A small image VQ-VAE, trained from scratch.
Model: decoder norm batchnorm, decoder widths [32, 32, 64].
Training: soap at rate 0.0026, 11900 steps.
Data: trained on regions of photos with short descriptions (Visual Genome), 203450 training examples, 7.5 epochs.
Rows from block 6 of the encoder of a small image VQ-VAE, named by matrix and row number. Rows with one number belong to one neuron. Each number is 128 + 24 x the weight over its row's rms, rounded and kept within 0 to 255. All counts start at 0. Numbers have three digits each.
Before each neuron's rows are labels from the 100 images, of 14976, where the neuron reaches its largest size: "patch colour" is the nearest of a few named colours to the mean colour under the peak. Only what is clearly more common there than usual is listed. The data: regions of photos with short descriptions (Visual Genome).
# u: gMLP up (value half) (encoder.blocks.6.mixer.u.weight, 384x256), inputs 172-255
# v: gMLP up (gate half) (encoder.blocks.6.mixer.v.weight, 384x256), inputs 172-255
# out: gMLP down (encoder.blocks.6.mixer.out.weight, 256x384, transposed), outputs 172-255

patch colour: orange; red
u.104:137136136104141107144125130116117083132129136099137185098159123129109140094088160151125147139096130181156152141174139098138100110159125077111106087113052101123155181114116147163158099073154156155114096105147144131153141120138103087123171136093140163138
v.104:135161173130132133135142155115138094106121121073152125166106111144156091116115109160144099132104134115137168085125148107102105165171101095100145133128143170152090116141146134147146161138120114131143101119154125168144087129126152132083115130122145158120
out.104:154128105119139164111120122140107114120115131166108151099090109122124153141124150149144130138109100101136139144132122140116127152121106152155147133135111144144115177121107103105100142108144118129135186104131144133107157154128090152140121112121074109133

patch colour: orange
u.251:100160130146101101130123156155168077122191152112099138100187127105112096113112150119098177127114125148113129158128116102107142137130130116157153140132149136150132160100109143124161110156137128129167124105153113119162123098123124109186121142138125160114
v.251:159116120129127123147177117122090138100101103125144147133112126169132146122155128129095125133141155122092115115109128099119142185095092141130123133110127178163117111134161089168115143146101094104112125127133098135133099115113139109115088112142090122134
out.251:114119130136182126106118133138154102157141096136113090144041136120128104118082146088131092131163111137139131140176138168123095096143111189108136120131161102101115107119111130124140149155108093175136096117123121115146157161126149104081113113147187144111

patch colour: brown
u.43:159112097140129142132151124173157150122134155100111111097130146103121157098130104133111162133078169114166137095100135110100116145121156130112127118113119105144132113156162146145117112167144089163135122142096167130107091147103092131152130114118117128161
v.43:111110096125116119139133174133154130133116117116127109132135116144115106134116167102150101123112165125104121121106169093125136136192151155098135146088121099110119115149155128173112116110116126128140155153074138144120080118150086100168088109113113119123
out.43:142131155117122113140146134131129120146109123124145136109156128116133152130135114086130118132150169159121145075082117134163146138160159115140115101124145153133119114100127145066138143151125112140139102144190104137147158146144130112128111084107122095095

patch colour: orange
u.119:125175164144115093155161152122121114102118113096150148132124086140159130115121101131114123119103151097144122090157129119076151133159098155122081116117085161162145134132175171147138141142123078132120135103129170143129127153151136101127121126127118124150
v.119:145149144113119135128123110084150124109100138105123117120136066104152133119112121114117112109137157134120115132165113145088119134134109162109113132101073154133127099125160108107141141143111126151114176125119138165076149107102114114109098126151093147142
out.119:116138139112119146100121135121143124154131120126099136142145153181096133144098174093123162169117104129086147135140076120189141118125133101164154138157165149092145112141105163126129122085143149150137134128144148113118090130145126116128114135096114105129

patch colour: brown
u.26:134140173130113085113136137082101092136117054133140105101134077130127136125107114132135125093108117148117170127126129122131135111149128114109120112146099088163158133088113072096113162145121169138153126166142099129141173119132169109110112149116142117167
v.26:151106170115124105116113123122140102169109083100115084073123110115104136142097102160138117132099107173113124089130129158094111135124154123141128103148094094148131122086104107117111146135136116112142125147120162127112157132126138131117114117130148141145
out.26:138148145143098169157101111099096140119143123138117153129129113139163111118171162110082164154121132100143160154134105146107104147132116169123129139130124133108090134151145155153150128111119072154109151109087144101098052128142133122147163126102105136142

patch colour: grey
u.100:143156060088110150136106101127157089115135073137117135127119127086129163108122152169158136109118138133128105105132131116086148181105143092109162155155094118132127092128114123128137144116137127112124114140139144099133194156124140119156103149130094117120
v.100:131156126124089132103113069115154089135152097119083151107085129119112123144130159082131129120186161128156111112190176167127109145128102129144151119099117134116140145099142121099107094140137112138124151093130138147142133100176090130112111119128127170107
out.100:108119154133093148131141146129113156127127145091139135167171130129102121116109130114148102137129112121144177123082116163147159124095114128126112091139124144129155119154069123129124157126106138100115141114113113163113105116135103122101129125104107137116

patch colour: pink; white
u.197:094154166118146117142127146127154112123107116125122135110120106104139138120095124123145111126066114120115150095147144141136136134148141062085107134094153142144138149117131161146105138113128173117146113135131127155166101150124124091128114126124112144165
v.197:118134134117129071154146105115091104117092142115116137071120123149143118103135111125142119130111123125114119139126131160125190093088160146125137107098110094108152198154102183119141081140151138116135128136133152116148130136139116088180147140105123157109
out.197:147102132106148142136111149077126116155115156119164106135124099138109162133148080153117121127172130127118136166127102117131107123153096104161143141150104114137083109145113107131095122092070130146135109144141107100103119106111108134116133089149124112138

patch colour: brown
u.361:126118155087149155148151105114123111099135133157145103120132153085110140131105107123118115116124126114122150106106116093123073106139136088083142115098146193141124164143135099112102129094111162108077146148166098098134132106113195141134108133128129123103
v.361:123095166140102137114117156160098141143121133059118093174118149166118128146116130141122171126115148131169132082162118145144124133127116110169128133123113157099171127103113165110137138150136124120127115124131134120148103096076107111115165162128100126180
out.361:141121131117117140129110137162102157148104170186109110127126145108147128102141154166116121115113179117143154143130137107121139084170145110066110172095152112131152142131154120108133105155131116127149109132110153204146158112099122125085159134124111107118

patch colour: brown
u.65:124161116135122122115126142041118109093154126167142121126155166089105091157100130051099099149123156151144116159148126098188161141142062127085111141170111085123121126143129122130128130142094130117144101096129119140152141137159111107147092131165095150165
v.65:072159153152130162119161120064071122154155129148151099119137180120109127138107108068133119188112138118133139137156166129148113096138118135116124107084105036138119111113099121139135124113112127123145116101105101093148126131146102166144103146143117140125
out.65:113124124156125114121116151193145135089131125117068118137155095137134120111140131164154114141115101129113092125139151148115085107101114130103117150115152144120136209153183126127119108084147127122126156103137141146096126119084163160174182123097134124153

patch colour: orange
u.317:190123101188148137143126136110107067113103111089130131126131161151083142137146159134116161112123111114113139075149135143093101141094148117161091145198137117126130144158156052140164148099141125135141175125140158156090116146093111130133097125137114116142
v.317:141132160150115108122145166149145103135149120096163147163117133107144111093179162117085169139090129122208121091190128149098128126127125140164123111109152181168130131127132148149133159117111137120139154099090110140155127129138132099078155143126133101103
out.317:114147110124097110114110103124140129114108140147137104106126123119152162153158128158164110083135116133107147130109139100178151144126134139171080153140130103139085111076089112114116106166121119126120142138097151115158183161150125163165150149123119157145

patch colour: pink
u.295:148082130102128104127105133119127130134106122152156134100132142153159149086108113122124103192106130131123103110145130110127077089149091152093165124124083118123113152149138160124091148141129120167122094115133145117124138157120130119154150113104144162089
v.295:161121114128124105113099071157124109105149097139125129093109151099197125071113162136128122120131111113156148102141156153118074154135117119087165135159060113134096161120132159099088158131135126143124140129149134121134140166160137139159161149123142120131
out.295:105145122117086116099137101118140098169127126110116092118139131122118121138121109124144121106115123102143143153097136092121131132153161102191072061130150136158099088113110152120167104143108127142159149151132135173131124133149121135131144138132129104122

patch colour: pink
u.20:118132121103111126122129103145179138089156121145137148114154112140139159155151113158133114170115125111102139120099154127144112127115132125130148139117128145165118126127152090141092152154131114095117162118124116145124093121134136109150134189115136118145
v.20:123134153152161133114148140105135094115128121114128132144160155164158119117134145137149155115149161164137131125174091163126136114127132163135143128158122150139149168131106170166102104119102141122116194126172135155130119155117117153134130111177118140161
out.20:177116137151139118100145149136157166129104155139138156123134137115084122105130091093091113151159097134178108134119118152134130153161109114143135142141163107124117159110147134125156129140152180144150101106129159160131126123113117116126154135091107132121

patch colour: pink
u.277:135126151172164117179132138170131142112133098101136134130082135146121109113152098182136155118156136130132102141141142093128131121119113173124183136123177158107164171151104124162168160161135116098120116146182115137090114122114134127123135190144155146115
v.277:131121125115152133122123072146121125134164164143118131113138129132120116104131123149123094129155134110145108167114169142130115174118139084112120188089166106116111134090099121142104170165161155122135144180105096121117144102098112130101139146157143142128
out.277:138122147146123119118127127135170130120107114155173100100121132162157085183113122073156110131078098134125127132109095130081096141132096146112125116218125101163117110130152130105112138084149131157115158105081134139183094169159168140155105095145133086161

patch colour: orange
u.46:085120174089169091145139155146140170145154141132115139132144104084135134085120093099140093125089148126131162159124136091129172121137117120156103122106150183145167152141109178151125112121097163123164104137114138154123131097140123070099125130114105095126
v.46:130137147132095123107142145120175131131091124137127125149107124087149114104108123105113154158114146101139134109181105092118123147111118144128185141130152172172116140130125138134138158154102125139158142130138124142116123115136124146092109145143140128129
out.46:148120098126129117126110156091129135164086141120168091109109082121152133180122106145090136156122121127102123117095145132121150136165131110121077112112119133117134125149118107126161127115138109114091148192095101161140133137120126135121156096130144160157

patch colour: brown
u.84:146077139091166104134124130132100119129147108153108124126105144100106152096211110116125116121133135149106138150127122119135128113159118151143111136094119092092134128115103152112147110104136124150140086103138133162132096107124111150118111068099110111130
v.84:107114134100181125167138145127189106141131121152122099132107116132115137110162091068090116137132123144074139161141117102154144128150111118102124132109095130121124130103126115145186088124108133141138094116157126098100135088132141117100099059099144107118
out.84:119117112154130123135131083089124134162150107113097135148110132127122129133139125148172115142109123101173101134103107124126163157107099137114144125090149145120148119171158159138091172104114046123141154152114127115143109136143157122159149177101132089129

patch colour: orange
u.31:139133115141121121131141158128147086131105128127128163154129164107092140123080106174108076127114135126139107150159132120123092131138125114149154133125108129080098085093141117082112138153102157129116164144164163109140105100102113101103136146134153162087
v.31:117151110140152134163120145169152140123154144127168130105110090137157164101114141081149123135145116123112147126136179115125139136130210106136170125106158101114145157114105142156146173098141126138174132117141135120097145118117112115158108130140150100127
out.31:134146143135100110142099134155094139143137123137106068125091159114125138164135128156127180122109138130170131127113074130126171165140084161119071130187130146127145125148160096150102142131116133126092106111143115135122117135155122133093117135104103142138

patch colour: pink
u.315:105134156106088125116112132186150130117169162132143125130129123120146108135156118131140122114174095135091137165104157134129166068111154122096171178083121082084159159143176156132150139126109099147111137116160142156146128091101136096093118099148135116123
v.315:132136098160069092132089135135108143105202177136138143142119123132137104127154162139163122134150099144091170104120130180159128130076120124120111171116123136093113137163178125137105098131105118191153129138158108106159122146126103108158145068142079132125
out.315:108142107123151097083106113112105143142098125138088114095117131140173136152107101126126125142099174106101142102111145145134129146139145171167116133124156162170146140120133114135136114211131154117120170131127166142135090105093103144154112156103109137110

patch colour: orange
u.30:137132127132113138130138102157165121111082158135098104146116153130136146133130108120117147096098115123137117137193097159118040109123121115113115139097089164131152151099105106153124144137160116182128140140132163152088125165118147113117153115160178145166
v.30:093129053150126157158066136119124136133064158147142100168123116177127145128146106137122097107113147143126104111166121159126097119093143109120147168140146147145105112120183152156128129137125212145104124107105114105134171118150139138133151107121159128130
out.30:159138184116139111115147155137139136130173101151158161103192144144090114158132147098117138179131106141085158125122166129125161130144117124156156134112142092129135103157114132142131086166138096065120112170161110110156105094127124095151084142090135107132

patch colour: pink
u.134:135153112128118134114157136148117139185115112156123174134142130074129143144109110141117105134134115130083125137113149124110132128123129086106116135132069095098138097088129133135159150134121116149137094129126160158164120133130153128124144154150144138145
v.134:148168128140144100136113131104127112124082187127123169134168126109150132137149152101135125131137137087165111076113120154167123121167168144133139114155134155107127137146171159137106091123120146160115139091145149128140136125154130114173136112157145135123
out.134:098091130128116130132163139137172126125179121144101130127150168142147148109097128116141122141147107102116122109143094112130126114111138112120154148123145094133156110143141131137107112130159117088096100117158101120123105104165143131110127165126114154134

patch colour: grey
u.64:091122126106094138090128114121117103129158122097100091179138116120105142136141131131114094109151170178109186118112117152129103099134111125109121148157128095115118121131108152121185136111097094134092156117150119121096084129109135133127137157104136156148
v.64:107111080130088112089130164120148145131103137140090106123120172168130098096106083144152113140110132130151106069143144102109098141145128107115118107084154142126148129104124093116143111108168139143114123146107141142146136064132099113167138153178142111145
out.64:095143126169133148136129114117090140152095136119112133136126111131145114152104166116132145096118092089113123041143126080108140119144158138143148163168124147116117148136144146121087117103141143124097124153109112137123161122125106115103133081146112123103

patch colour: pink
u.208:139142147174131138153101121118153118147082138120128139153108120126111093134181144097149168157128160110154110139152131116166161168138119133171116125148140095130134181141115149153146153158087146142086131080115143153109114128120158113161104089156106111172
v.208:128134146077129151117142137123150139145145132093164117113148169151110150128124127167121106131119113073127102132107114131109128110112107122086116139068120166150164127119172100158117150126185139132149139146124162141162141123126120139115177163130135124118
out.208:110117178156117083114154119127143118102083148175115120113164123159095151112126148117147168115115171106105161105111130103133137134098160116127139112147117138101160123135094147135093150123109102128173123100133155128115107138104156127142116159137144154087