Weights of a small image VQ-VAE.
Data: trained on regions of photos with short descriptions (Visual Genome), 203450 training examples, 7.5 epochs.
Rows from block 2 of the encoder, named by matrix and row number. Each number is 128 + 24 x the weight over its row's rms, rounded and kept within 0 to 255. All counts start at 0. After the name is the row's rms in percent of the matrix's.
# f: spatial gating (encoder.blocks.2.mixer.f.weight, 64x64), inputs 0-63
f.0 045 [252  33 105 116 127 127 129 124 232 131 132 132 130 131 129 128 119 136 133 131 128 125 122 130 121 131 132 130 125 125 131 124 136 132 128 125 129 131 122 137 130 131 124 125 131 129 131 119 123 126 126 135 127 130 126 132 129 130 126 129 129 130 126 127]
f.1 076 [ 13 247  71 120 121 129 130 126 121 204 129 130 128 129 127 126 133 126 131 131 129 129 129 128 130 123 131 127 127 130 131 130 128 130 134 127 124 130 127 125 129 127 127 125 129 130 126 130 128 129 127 126 130 126 128 127 128 128 130 130 130 126 128 131]
f.2 077 [120  13 247  74 114 123 124 130 125 124 205 129 134 128 132 129 128 134 125 132 125 130 128 125 130 131 127 129 132 129 126 131 126 130 128 130 127 127 131 131 130 128 131 126 126 129 127 127 128 130 129 129 131 129 127 130 126 129 124 126 129 126 129 126]
f.3 077 [120 118  18 252  73 115 126 128 127 130 120 202 130 131 127 128 126 126 133 125 134 130 129 128 127 131 132 128 131 128 128 127 129 125 131 129 130 123 126 130 128 131 126 130 129 128 130 130 127 127 128 128 128 128 130 122 131 123 132 129 130 129 125 132]
f.4 076 [129 125 119  16 249  73 115 121 125 127 133 122 206 132 133 128 131 130 121 131 126 129 130 131 128 131 130 131 124 130 128 126 126 129 127 129 129 136 129 127 124 131 127 126 127 127 128 128 132 125 127 131 128 130 127 128 128 129 127 125 130 127 127 131]
f.5 078 [129 127 119 120  16 249  72 114 132 125 125 131 120 203 128 132 125 128 134 128 131 126 131 129 127 128 127 129 133 129 134 131 128 127 126 129 132 130 126 128 129 127 133 125 133 124 130 127 130 127 128 123 132 127 129 130 126 131 124 131 128 130 126 124]
f.6 076 [125 129 126 121 119  17 247  71 130 131 129 127 129 119 211 128 127 128 124 127 131 132 124 128 130 125 131 127 127 129 127 133 130 129 127 127 126 127 130 130 129 127 128 127 128 131 133 130 129 131 130 131 128 126 129 128 127 129 127 130 126 126 127 130]
f.7 063 [128 126 131 126 120 118   0 244 128 125 128 130 126 132 121 204 127 134 125 129 128 126 135 125 132 128 126 128 127 135 133 128 129 126 127 128 129 129 126 131 125 130 126 127 128 126 129 127 128 128 127 126 128 127 126 130 125 127 129 124 133 127 133 127]
f.8 094 [  0 120 131 127 128 126 127 127 210 105 128 127 128 129 129 132 182 127 133 128 128 130 127 127 128 131 130 129 128 126 127 127 127 132 129 127 127 126 129 128 131 129 129 127 128 126 129 129 127 130 128 128 127 126 126 130 129 130 127 130 128 128 128 125]
f.9 106 [129   0 123 132 127 129 127 130  68 219 104 128 128 127 126 126 125 182 132 131 126 129 130 126 130 129 133 129 127 127 131 125 131 130 131 129 128 131 127 129 129 129 125 129 127 128 128 128 130 127 129 129 126 128 128 128 127 128 130 128 128 129 126 130]
f.10 108 [129 128   0 123 132 128 129 126 123  65 222 104 128 128 129 131 131 125 186 128 131 128 129 124 130 132 129 130 127 130 125 131 127 129 128 131 128 127 129 127 125 129 131 127 128 126 127 128 128 126 127 130 129 130 128 130 129 129 128 127 128 128 131 126]
f.11 107 [129 130 126   0 125 129 127 126 124 129  63 219 105 127 127 128 127 129 125 185 131 132 130 129 128 129 133 130 131 129 128 126 128 128 132 128 131 130 124 127 127 126 129 130 130 128 130 130 130 129 127 129 123 128 128 129 129 126 125 130 130 128 126 129]
f.12 108 [125 127 130 129   0 124 132 129 126 125 127  64 223 106 129 127 127 128 131 121 185 130 130 129 129 129 126 131 127 130 129 126 126 128 128 130 129 130 129 130 129 129 125 128 127 132 128 129 125 130 131 127 130 129 125 127 129 131 128 128 129 129 130 127]
f.13 106 [129 129 129 130 124   0 123 132 127 127 123 128  64 219 103 127 128 129 125 129 126 183 133 131 126 131 129 130 131 129 133 130 127 127 129 130 132 126 129 127 129 129 125 126 127 127 129 127 125 129 129 128 129 129 128 129 129 128 128 127 133 128 128 131]
f.14 106 [126 129 129 128 125 126   0 127 126 129 129 125 130  63 222 107 127 127 126 130 131 124 184 132 130 129 130 129 127 135 127 131 127 128 125 126 126 129 132 131 127 129 131 128 124 130 126 129 128 129 127 127 128 128 128 130 128 129 128 129 126 127 129 126]
f.15 103 [127 127 127 128 128 129 127   0 130 126 130 128 125 127  63 217 127 130 126 125 129 129 126 184 128 132 127 129 127 128 132 126 128 129 128 127 130 129 129 129 127 127 128 127 131 126 130 130 126 127 127 129 127 128 126 127 130 128 129 128 129 129 129 127]
f.16 096 [126 124 128 129 127 128 127 128   0 126 130 127 131 126 128 128 207 105 127 126 127 128 131 130 183 129 133 128 129 129 126 126 127 131 129 130 129 125 126 129 130 131 132 128 125 127 126 133 130 126 125 126 129 129 130 127 129 129 128 126 130 127 127 129]
f.17 105 [127 129 124 129 129 127 128 125 132   0 124 128 127 130 129 129  68 218 108 125 125 128 126 129 123 186 132 131 128 127 129 130 132 126 131 129 128 128 127 127 129 127 131 126 128 130 128 129 128 132 130 127 127 128 128 128 130 127 127 130 130 128 127 130]
f.18 104 [124 130 127 127 127 130 129 129 129 129   0 127 128 131 129 128 127  60 215 106 127 125 130 127 128 126 184 130 134 128 128 128 129 134 128 130 129 130 130 127 130 128 132 128 129 127 128 124 130 127 129 131 129 128 128 129 129 129 128 128 125 130 128 127]
f.19 106 [130 129 128 125 122 130 132 128 128 128 126   0 127 129 127 128 124 128  64 218 107 130 125 127 127 131 125 186 132 129 128 127 127 130 130 129 133 126 128 126 130 131 131 129 131 129 131 131 128 128 129 129 128 128 127 124 127 127 130 130 129 127 126 126]
f.20 108 [127 129 124 130 128 125 127 128 128 129 130 122   0 128 131 131 129 125 127  65 218 105 127 127 127 130 131 123 185 130 132 127 126 128 130 132 127 132 129 128 124 130 128 128 129 131 125 126 130 129 131 132 130 131 127 129 126 129 130 130 129 129 126 132]
f.21 106 [126 127 131 128 129 126 126 130 129 130 127 132 126   0 127 129 125 127 123 124  65 217 107 127 131 128 128 133 124 186 133 130 128 129 127 127 132 128 129 130 129 128 126 129 129 128 130 132 126 127 127 126 131 130 129 128 130 128 125 129 129 127 128 126]
f.22 106 [128 129 129 128 125 128 129 126 126 128 127 132 130 125   0 128 128 131 129 126 126  63 217 108 125 128 129 127 131 125 183 131 130 129 128 130 129 129 128 132 128 128 129 127 128 130 128 132 128 127 129 129 127 129 132 127 127 127 129 128 127 127 130 128]
f.23 102 [130 126 126 128 127 129 128 123 127 129 125 126 128 131 126   0 129 127 127 130 125 128  64 216 127 128 129 127 128 133 124 183 128 130 125 130 129 129 132 129 128 125 126 130 128 128 127 132 127 130 128 129 127 126 127 130 125 126 128 128 126 131 129 130]
f.24 097 [115 128 127 126 127 127 128 130 132 127 128 128 127 127 128 129   0 125 130 128 127 130 127 128 210 108 124 129 130 126 127 128 181 131 133 127 127 128 129 127 126 132 128 127 129 124 129 128 128 131 130 127 130 129 126 129 131 129 125 127 128 131 126 130]
f.25 105 [128 119 123 128 128 130 128 127 130 132 128 126 130 129 128 130 131   0 127 132 126 127 127 128  67 217 106 124 125 131 130 128 126 183 131 132 130 129 126 128 132 126 133 128 126 130 127 128 129 129 128 129 130 128 129 126 127 131 131 129 127 127 128 128]
f.26 106 [130 126 118 126 128 127 127 128 129 129 130 129 127 129 127 129 126 129   0 127 130 128 127 130 127  65 218 109 126 125 127 128 131 124 185 129 130 128 129 125 130 131 129 129 129 127 131 129 129 130 131 132 127 129 128 129 126 130 129 129 125 129 127 129]
f.27 105 [127 130 123 117 128 129 130 128 129 129 133 130 127 130 130 128 126 128 128   0 124 129 130 129 122 125  64 215 105 128 129 126 125 133 124 187 132 130 128 129 129 129 132 128 129 129 126 131 126 128 129 129 132 126 130 129 126 127 129 131 128 131 127 124]
f.28 106 [133 129 130 128 119 123 129 126 124 126 127 128 130 128 128 130 130 129 130 126   0 125 128 130 128 126 127  63 218 106 126 127 126 128 130 122 184 132 132 126 129 129 129 133 129 129 129 127 128 126 127 131 128 131 127 132 128 127 126 128 131 131 127 128]
f.29 106 [129 126 126 128 126 119 127 129 130 131 130 130 127 130 128 127 129 128 124 129 125   0 128 129 130 127 125 128  64 218 109 125 128 128 129 130 125 187 130 131 125 127 128 127 133 127 131 130 126 129 130 128 131 130 127 129 127 128 130 128 131 129 129 126]
f.30 105 [126 129 127 129 127 126 123 125 126 125 130 129 129 128 130 129 127 127 132 127 128 124   0 129 128 130 126 125 126  63 220 108 127 129 128 127 130 124 183 131 127 129 128 128 129 130 129 133 131 127 128 130 127 130 130 130 128 129 126 128 129 129 129 130]
f.31 104 [128 129 126 130 127 127 127 121 129 127 127 127 128 128 129 125 128 126 128 129 131 128 127   0 129 128 126 130 126 125  64 218 129 126 126 128 128 134 128 185 131 130 126 129 125 129 131 127 128 127 128 127 129 127 131 129 129 128 128 127 130 126 127 130]
f.32 094 [128 126 127 125 127 129 129 128 121 126 132 126 130 128 131 127 129 127 128 129 128 127 130 127   0 124 128 128 129 127 128 128 209 106 127 125 129 125 128 128 184 131 131 128 130 128 128 126 127 133 127 130 128 127 128 129 126 130 129 127 128 128 125 131]
f.33 104 [125 124 126 129 129 128 129 126 127 123 127 128 126 125 131 127 131 129 127 130 129 127 129 127 130   0 126 130 130 128 127 127  66 218 105 127 127 128 124 129 124 184 131 132 125 130 128 130 131 131 131 129 129 129 125 129 130 133 130 132 131 125 129 129]
f.34 107 [129 129 125 127 128 127 128 129 126 125 121 127 127 131 126 128 127 131 131 130 128 130 127 130 130 126   0 125 127 130 126 129 127  64 218 104 128 128 129 129 129 125 187 128 134 128 129 127 127 133 130 133 130 128 128 127 129 131 128 131 127 129 126 128]
f.35 106 [127 128 131 126 125 130 132 127 128 127 127 122 122 128 130 126 126 127 131 129 126 132 126 129 128 129 126   0 126 130 128 131 125 128  67 218 105 125 124 129 124 132 122 187 127 134 127 130 127 127 131 129 132 132 129 127 129 129 131 133 130 130 130 124]
f.36 104 [128 129 128 126 124 128 127 129 128 129 127 127 124 128 125 131 128 128 126 128 129 126 129 130 128 127 129 126   0 127 131 127 130 125 128  62 218 105 126 127 129 125 133 127 183 130 131 127 127 129 126 134 132 130 130 127 125 127 126 133 130 130 130 130]
f.37 106 [127 127 126 129 128 125 127 131 128 127 128 128 125 120 127 128 129 127 127 131 131 133 129 127 128 129 129 131 125   0 125 128 126 129 125 125  68 219 110 127 129 129 129 130 125 183 131 130 131 126 128 129 133 129 132 130 126 131 129 128 128 129 131 127]
f.38 104 [126 131 130 127 128 127 127 124 129 128 129 127 129 127 120 128 131 127 129 126 129 126 130 129 129 127 129 129 127 128   0 129 130 127 128 127 126  63 218 107 126 129 128 127 133 124 188 131 126 129 129 128 128 131 130 135 129 129 125 131 127 129 128 133]
f.39 103 [128 128 127 130 127 127 124 126 128 127 129 131 130 126 129 124 126 126 127 129 129 129 130 128 128 129 129 129 126 129 125   0 126 129 125 131 125 125  66 216 127 129 127 128 125 131 126 182 126 129 128 130 127 126 134 128 128 127 129 128 129 128 131 129]
f.40 095 [126 130 129 127 126 129 124 129 125 125 127 130 128 127 130 130 121 127 129 129 129 129 128 127 130 128 128 131 127 128 128 128   0 124 129 130 127 129 128 129 209 106 127 125 127 128 127 128 181 131 133 125 129 128 126 127 124 135 129 131 130 127 129 128]
f.41 106 [128 128 124 129 128 129 131 128 127 126 130 127 126 128 126 126 128 120 127 128 127 126 129 132 131 133 128 127 130 128 127 127 130   0 126 129 127 126 129 129  66 216 105 126 126 127 130 127 124 189 132 132 126 127 130 128 131 130 135 126 126 133 127 129]
f.42 105 [128 129 130 127 131 126 127 128 126 128 128 124 127 130 126 129 127 127 122 126 128 130 127 128 127 130 132 128 128 127 129 129 126 124   0 126 130 129 130 129 128  66 218 109 128 126 128 124 133 124 188 130 133 131 127 127 127 134 126 136 130 127 129 127]
f.43 104 [129 130 125 124 125 128 129 129 130 128 127 126 128 126 126 131 125 129 128 120 128 127 128 128 128 129 130 132 127 131 130 129 128 129 125   0 125 128 129 127 126 128  61 217 105 127 126 132 128 131 124 186 130 132 125 130 128 128 136 130 130 127 130 126]
f.44 106 [128 130 124 127 127 129 127 126 127 125 132 127 127 132 127 130 128 127 129 128 118 127 130 127 129 125 129 127 134 127 128 128 129 129 129 125   0 123 127 131 128 122 127  68 217 109 127 126 128 128 131 123 189 130 134 125 130 127 130 134 131 132 129 129]
f.45 105 [133 127 128 130 128 125 126 127 128 127 127 129 126 124 131 129 129 127 126 127 128 123 123 128 126 129 126 127 131 131 127 129 125 130 130 130 128   0 128 128 126 130 125 127  65 218 107 126 127 127 126 131 124 188 128 135 127 129 126 130 129 132 135 129]
f.46 104 [128 129 128 128 127 127 128 128 129 127 129 129 130 127 123 125 126 129 129 126 127 125 123 129 131 124 127 131 127 131 133 126 128 132 126 127 128 126   0 130 129 127 128 123 128  62 215 109 132 128 128 131 131 126 187 130 127 128 128 128 126 134 128 131]
f.47 104 [125 129 125 127 127 129 128 126 126 130 125 129 127 131 128 127 130 129 127 128 128 126 127 123 129 128 126 126 129 130 130 127 127 129 128 130 127 129 127   0 128 128 128 128 125 126  64 216 126 128 127 127 128 131 126 183 129 130 127 126 134 126 134 132]
f.48 094 [127 126 127 128 129 126 127 129 127 128 130 129 127 127 129 126 126 128 130 128 127 128 129 129 122 128 126 130 127 129 127 128 130 126 128 130 126 129 129 127   0 126 129 129 132 129 125 130 208 105 127 127 126 128 128 129 182 132 132 131 130 128 129 126]
f.49 105 [130 127 127 128 131 128 127 130 130 127 128 125 129 128 127 126 126 127 129 129 125 128 128 130 129 123 127 127 127 129 128 129 129 131 125 128 133 129 127 127 128   0 129 129 128 127 126 129  67 216 107 126 126 128 130 130 128 187 132 131 125 132 128 127]
f.50 103 [129 126 128 127 123 130 126 129 129 127 127 130 129 128 131 126 128 127 128 127 129 127 127 125 128 126 125 127 127 126 130 128 124 128 130 129 130 128 127 126 131 126   0 127 128 127 130 127 127  63 217 109 127 125 127 128 134 127 189 132 130 128 130 129]
f.51 105 [131 129 127 126 129 131 125 129 126 128 130 125 129 127 130 127 125 131 128 127 125 127 130 128 128 128 127 121 127 129 125 126 128 128 130 134 130 129 128 129 132 129 127   0 124 131 128 131 125 125  64 216 105 128 129 126 127 131 125 190 133 133 127 128]
f.52 105 [129 128 128 124 129 127 129 128 127 128 126 127 123 130 125 132 130 129 130 130 128 128 127 125 128 129 127 125 123 124 130 126 128 128 127 128 131 127 127 128 125 128 126 126   0 130 131 125 130 125 127  64 220 104 129 127 131 126 134 127 188 131 132 128]
f.53 106 [130 126 129 128 127 127 128 129 126 130 128 129 131 126 128 127 127 126 128 129 127 127 127 130 128 127 132 128 127 120 128 130 127 130 128 127 132 133 131 127 128 129 128 129 127   0 125 129 127 128 122 126  65 216 106 128 129 129 126 131 127 188 130 131]
f.54 105 [130 127 126 129 130 127 129 127 128 130 130 127 126 128 125 128 127 132 126 128 127 129 127 129 127 129 126 129 130 125 123 128 129 126 129 128 125 129 130 128 129 126 126 129 129 129   0 130 127 128 129 125 129  65 218 110 128 128 127 130 133 125 189 132]
f.55 102 [128 126 125 129 126 129 128 126 129 128 124 129 128 127 128 127 129 128 128 131 127 129 128 125 130 127 128 125 129 127 126 122 127 130 127 129 129 127 128 131 130 129 127 129 129 129 129   0 128 129 129 131 123 126  65 217 128 127 127 130 130 131 128 183]
f.56 090 [129 125 129 129 127 129 128 126 128 129 128 128 126 127 129 131 126 126 127 127 130 126 128 127 129 129 126 129 126 127 127 129 121 129 130 128 128 128 129 127 133 130 127 128 129 127 127 126   0 133 129 130 128 128 129 129 232 103 125 127 129 126 126 129]
f.57 100 [131 130 129 126 128 131 126 128 127 127 128 128 129 128 128 129 127 129 128 130 125 127 128 128 125 128 127 127 131 124 129 127 128 122 125 127 126 131 125 132 129 134 129 130 129 125 127 128 136   0 132 130 130 128 130 129  64 235 105 128 127 130 129 126]
f.58 101 [126 128 126 129 126 127 128 129 128 129 126 127 125 132 127 124 128 128 128 128 130 129 127 131 129 128 127 128 129 128 126 129 126 129 122 126 128 125 130 125 127 128 132 130 127 129 128 130 128 133   0 128 130 130 127 128 132  64 239 107 131 129 130 130]
f.59 102 [128 129 129 124 126 129 129 125 128 129 131 127 129 129 128 126 129 126 128 126 128 127 128 129 132 126 129 126 127 129 127 126 127 127 127 123 127 126 127 131 133 127 128 132 128 130 129 126 134 130 132   0 131 129 132 128 122 126  61 240 105 130 127 128]
f.60 103 [129 126 126 129 129 125 129 128 129 127 128 129 126 125 131 127 127 127 126 129 128 128 129 126 129 128 129 129 126 126 128 131 129 128 128 125 123 129 128 127 125 131 126 129 133 129 126 129 130 129 130 135   0 131 129 129 132 126 129  62 240 108 127 130]
f.61 101 [126 130 128 128 128 130 126 129 127 126 128 126 130 131 126 128 131 129 125 130 126 128 127 130 124 129 131 127 128 124 129 127 126 128 125 130 126 124 129 128 129 129 130 126 130 130 129 132 125 129 126 132 131   0 129 128 128 130 127 129  58 238 107 129]
f.62 100 [126 128 129 126 126 127 129 127 128 129 126 131 130 127 128 128 129 126 129 128 129 128 126 128 129 130 129 125 129 127 127 127 131 127 128 126 129 127 122 132 127 126 125 129 128 131 134 125 129 127 129 128 130 133   0 135 128 127 128 126 129  61 237 110]
f.63 100 [128 129 128 128 128 126 129 126 127 129 126 128 128 130 127 128 129 128 127 126 129 129 127 127 128 128 126 128 129 129 126 128 127 128 128 126 128 128 129 123 127 130 127 129 128 126 129 130 129 128 126 128 129 129 135   0 128 129 128 129 125 127  63 241]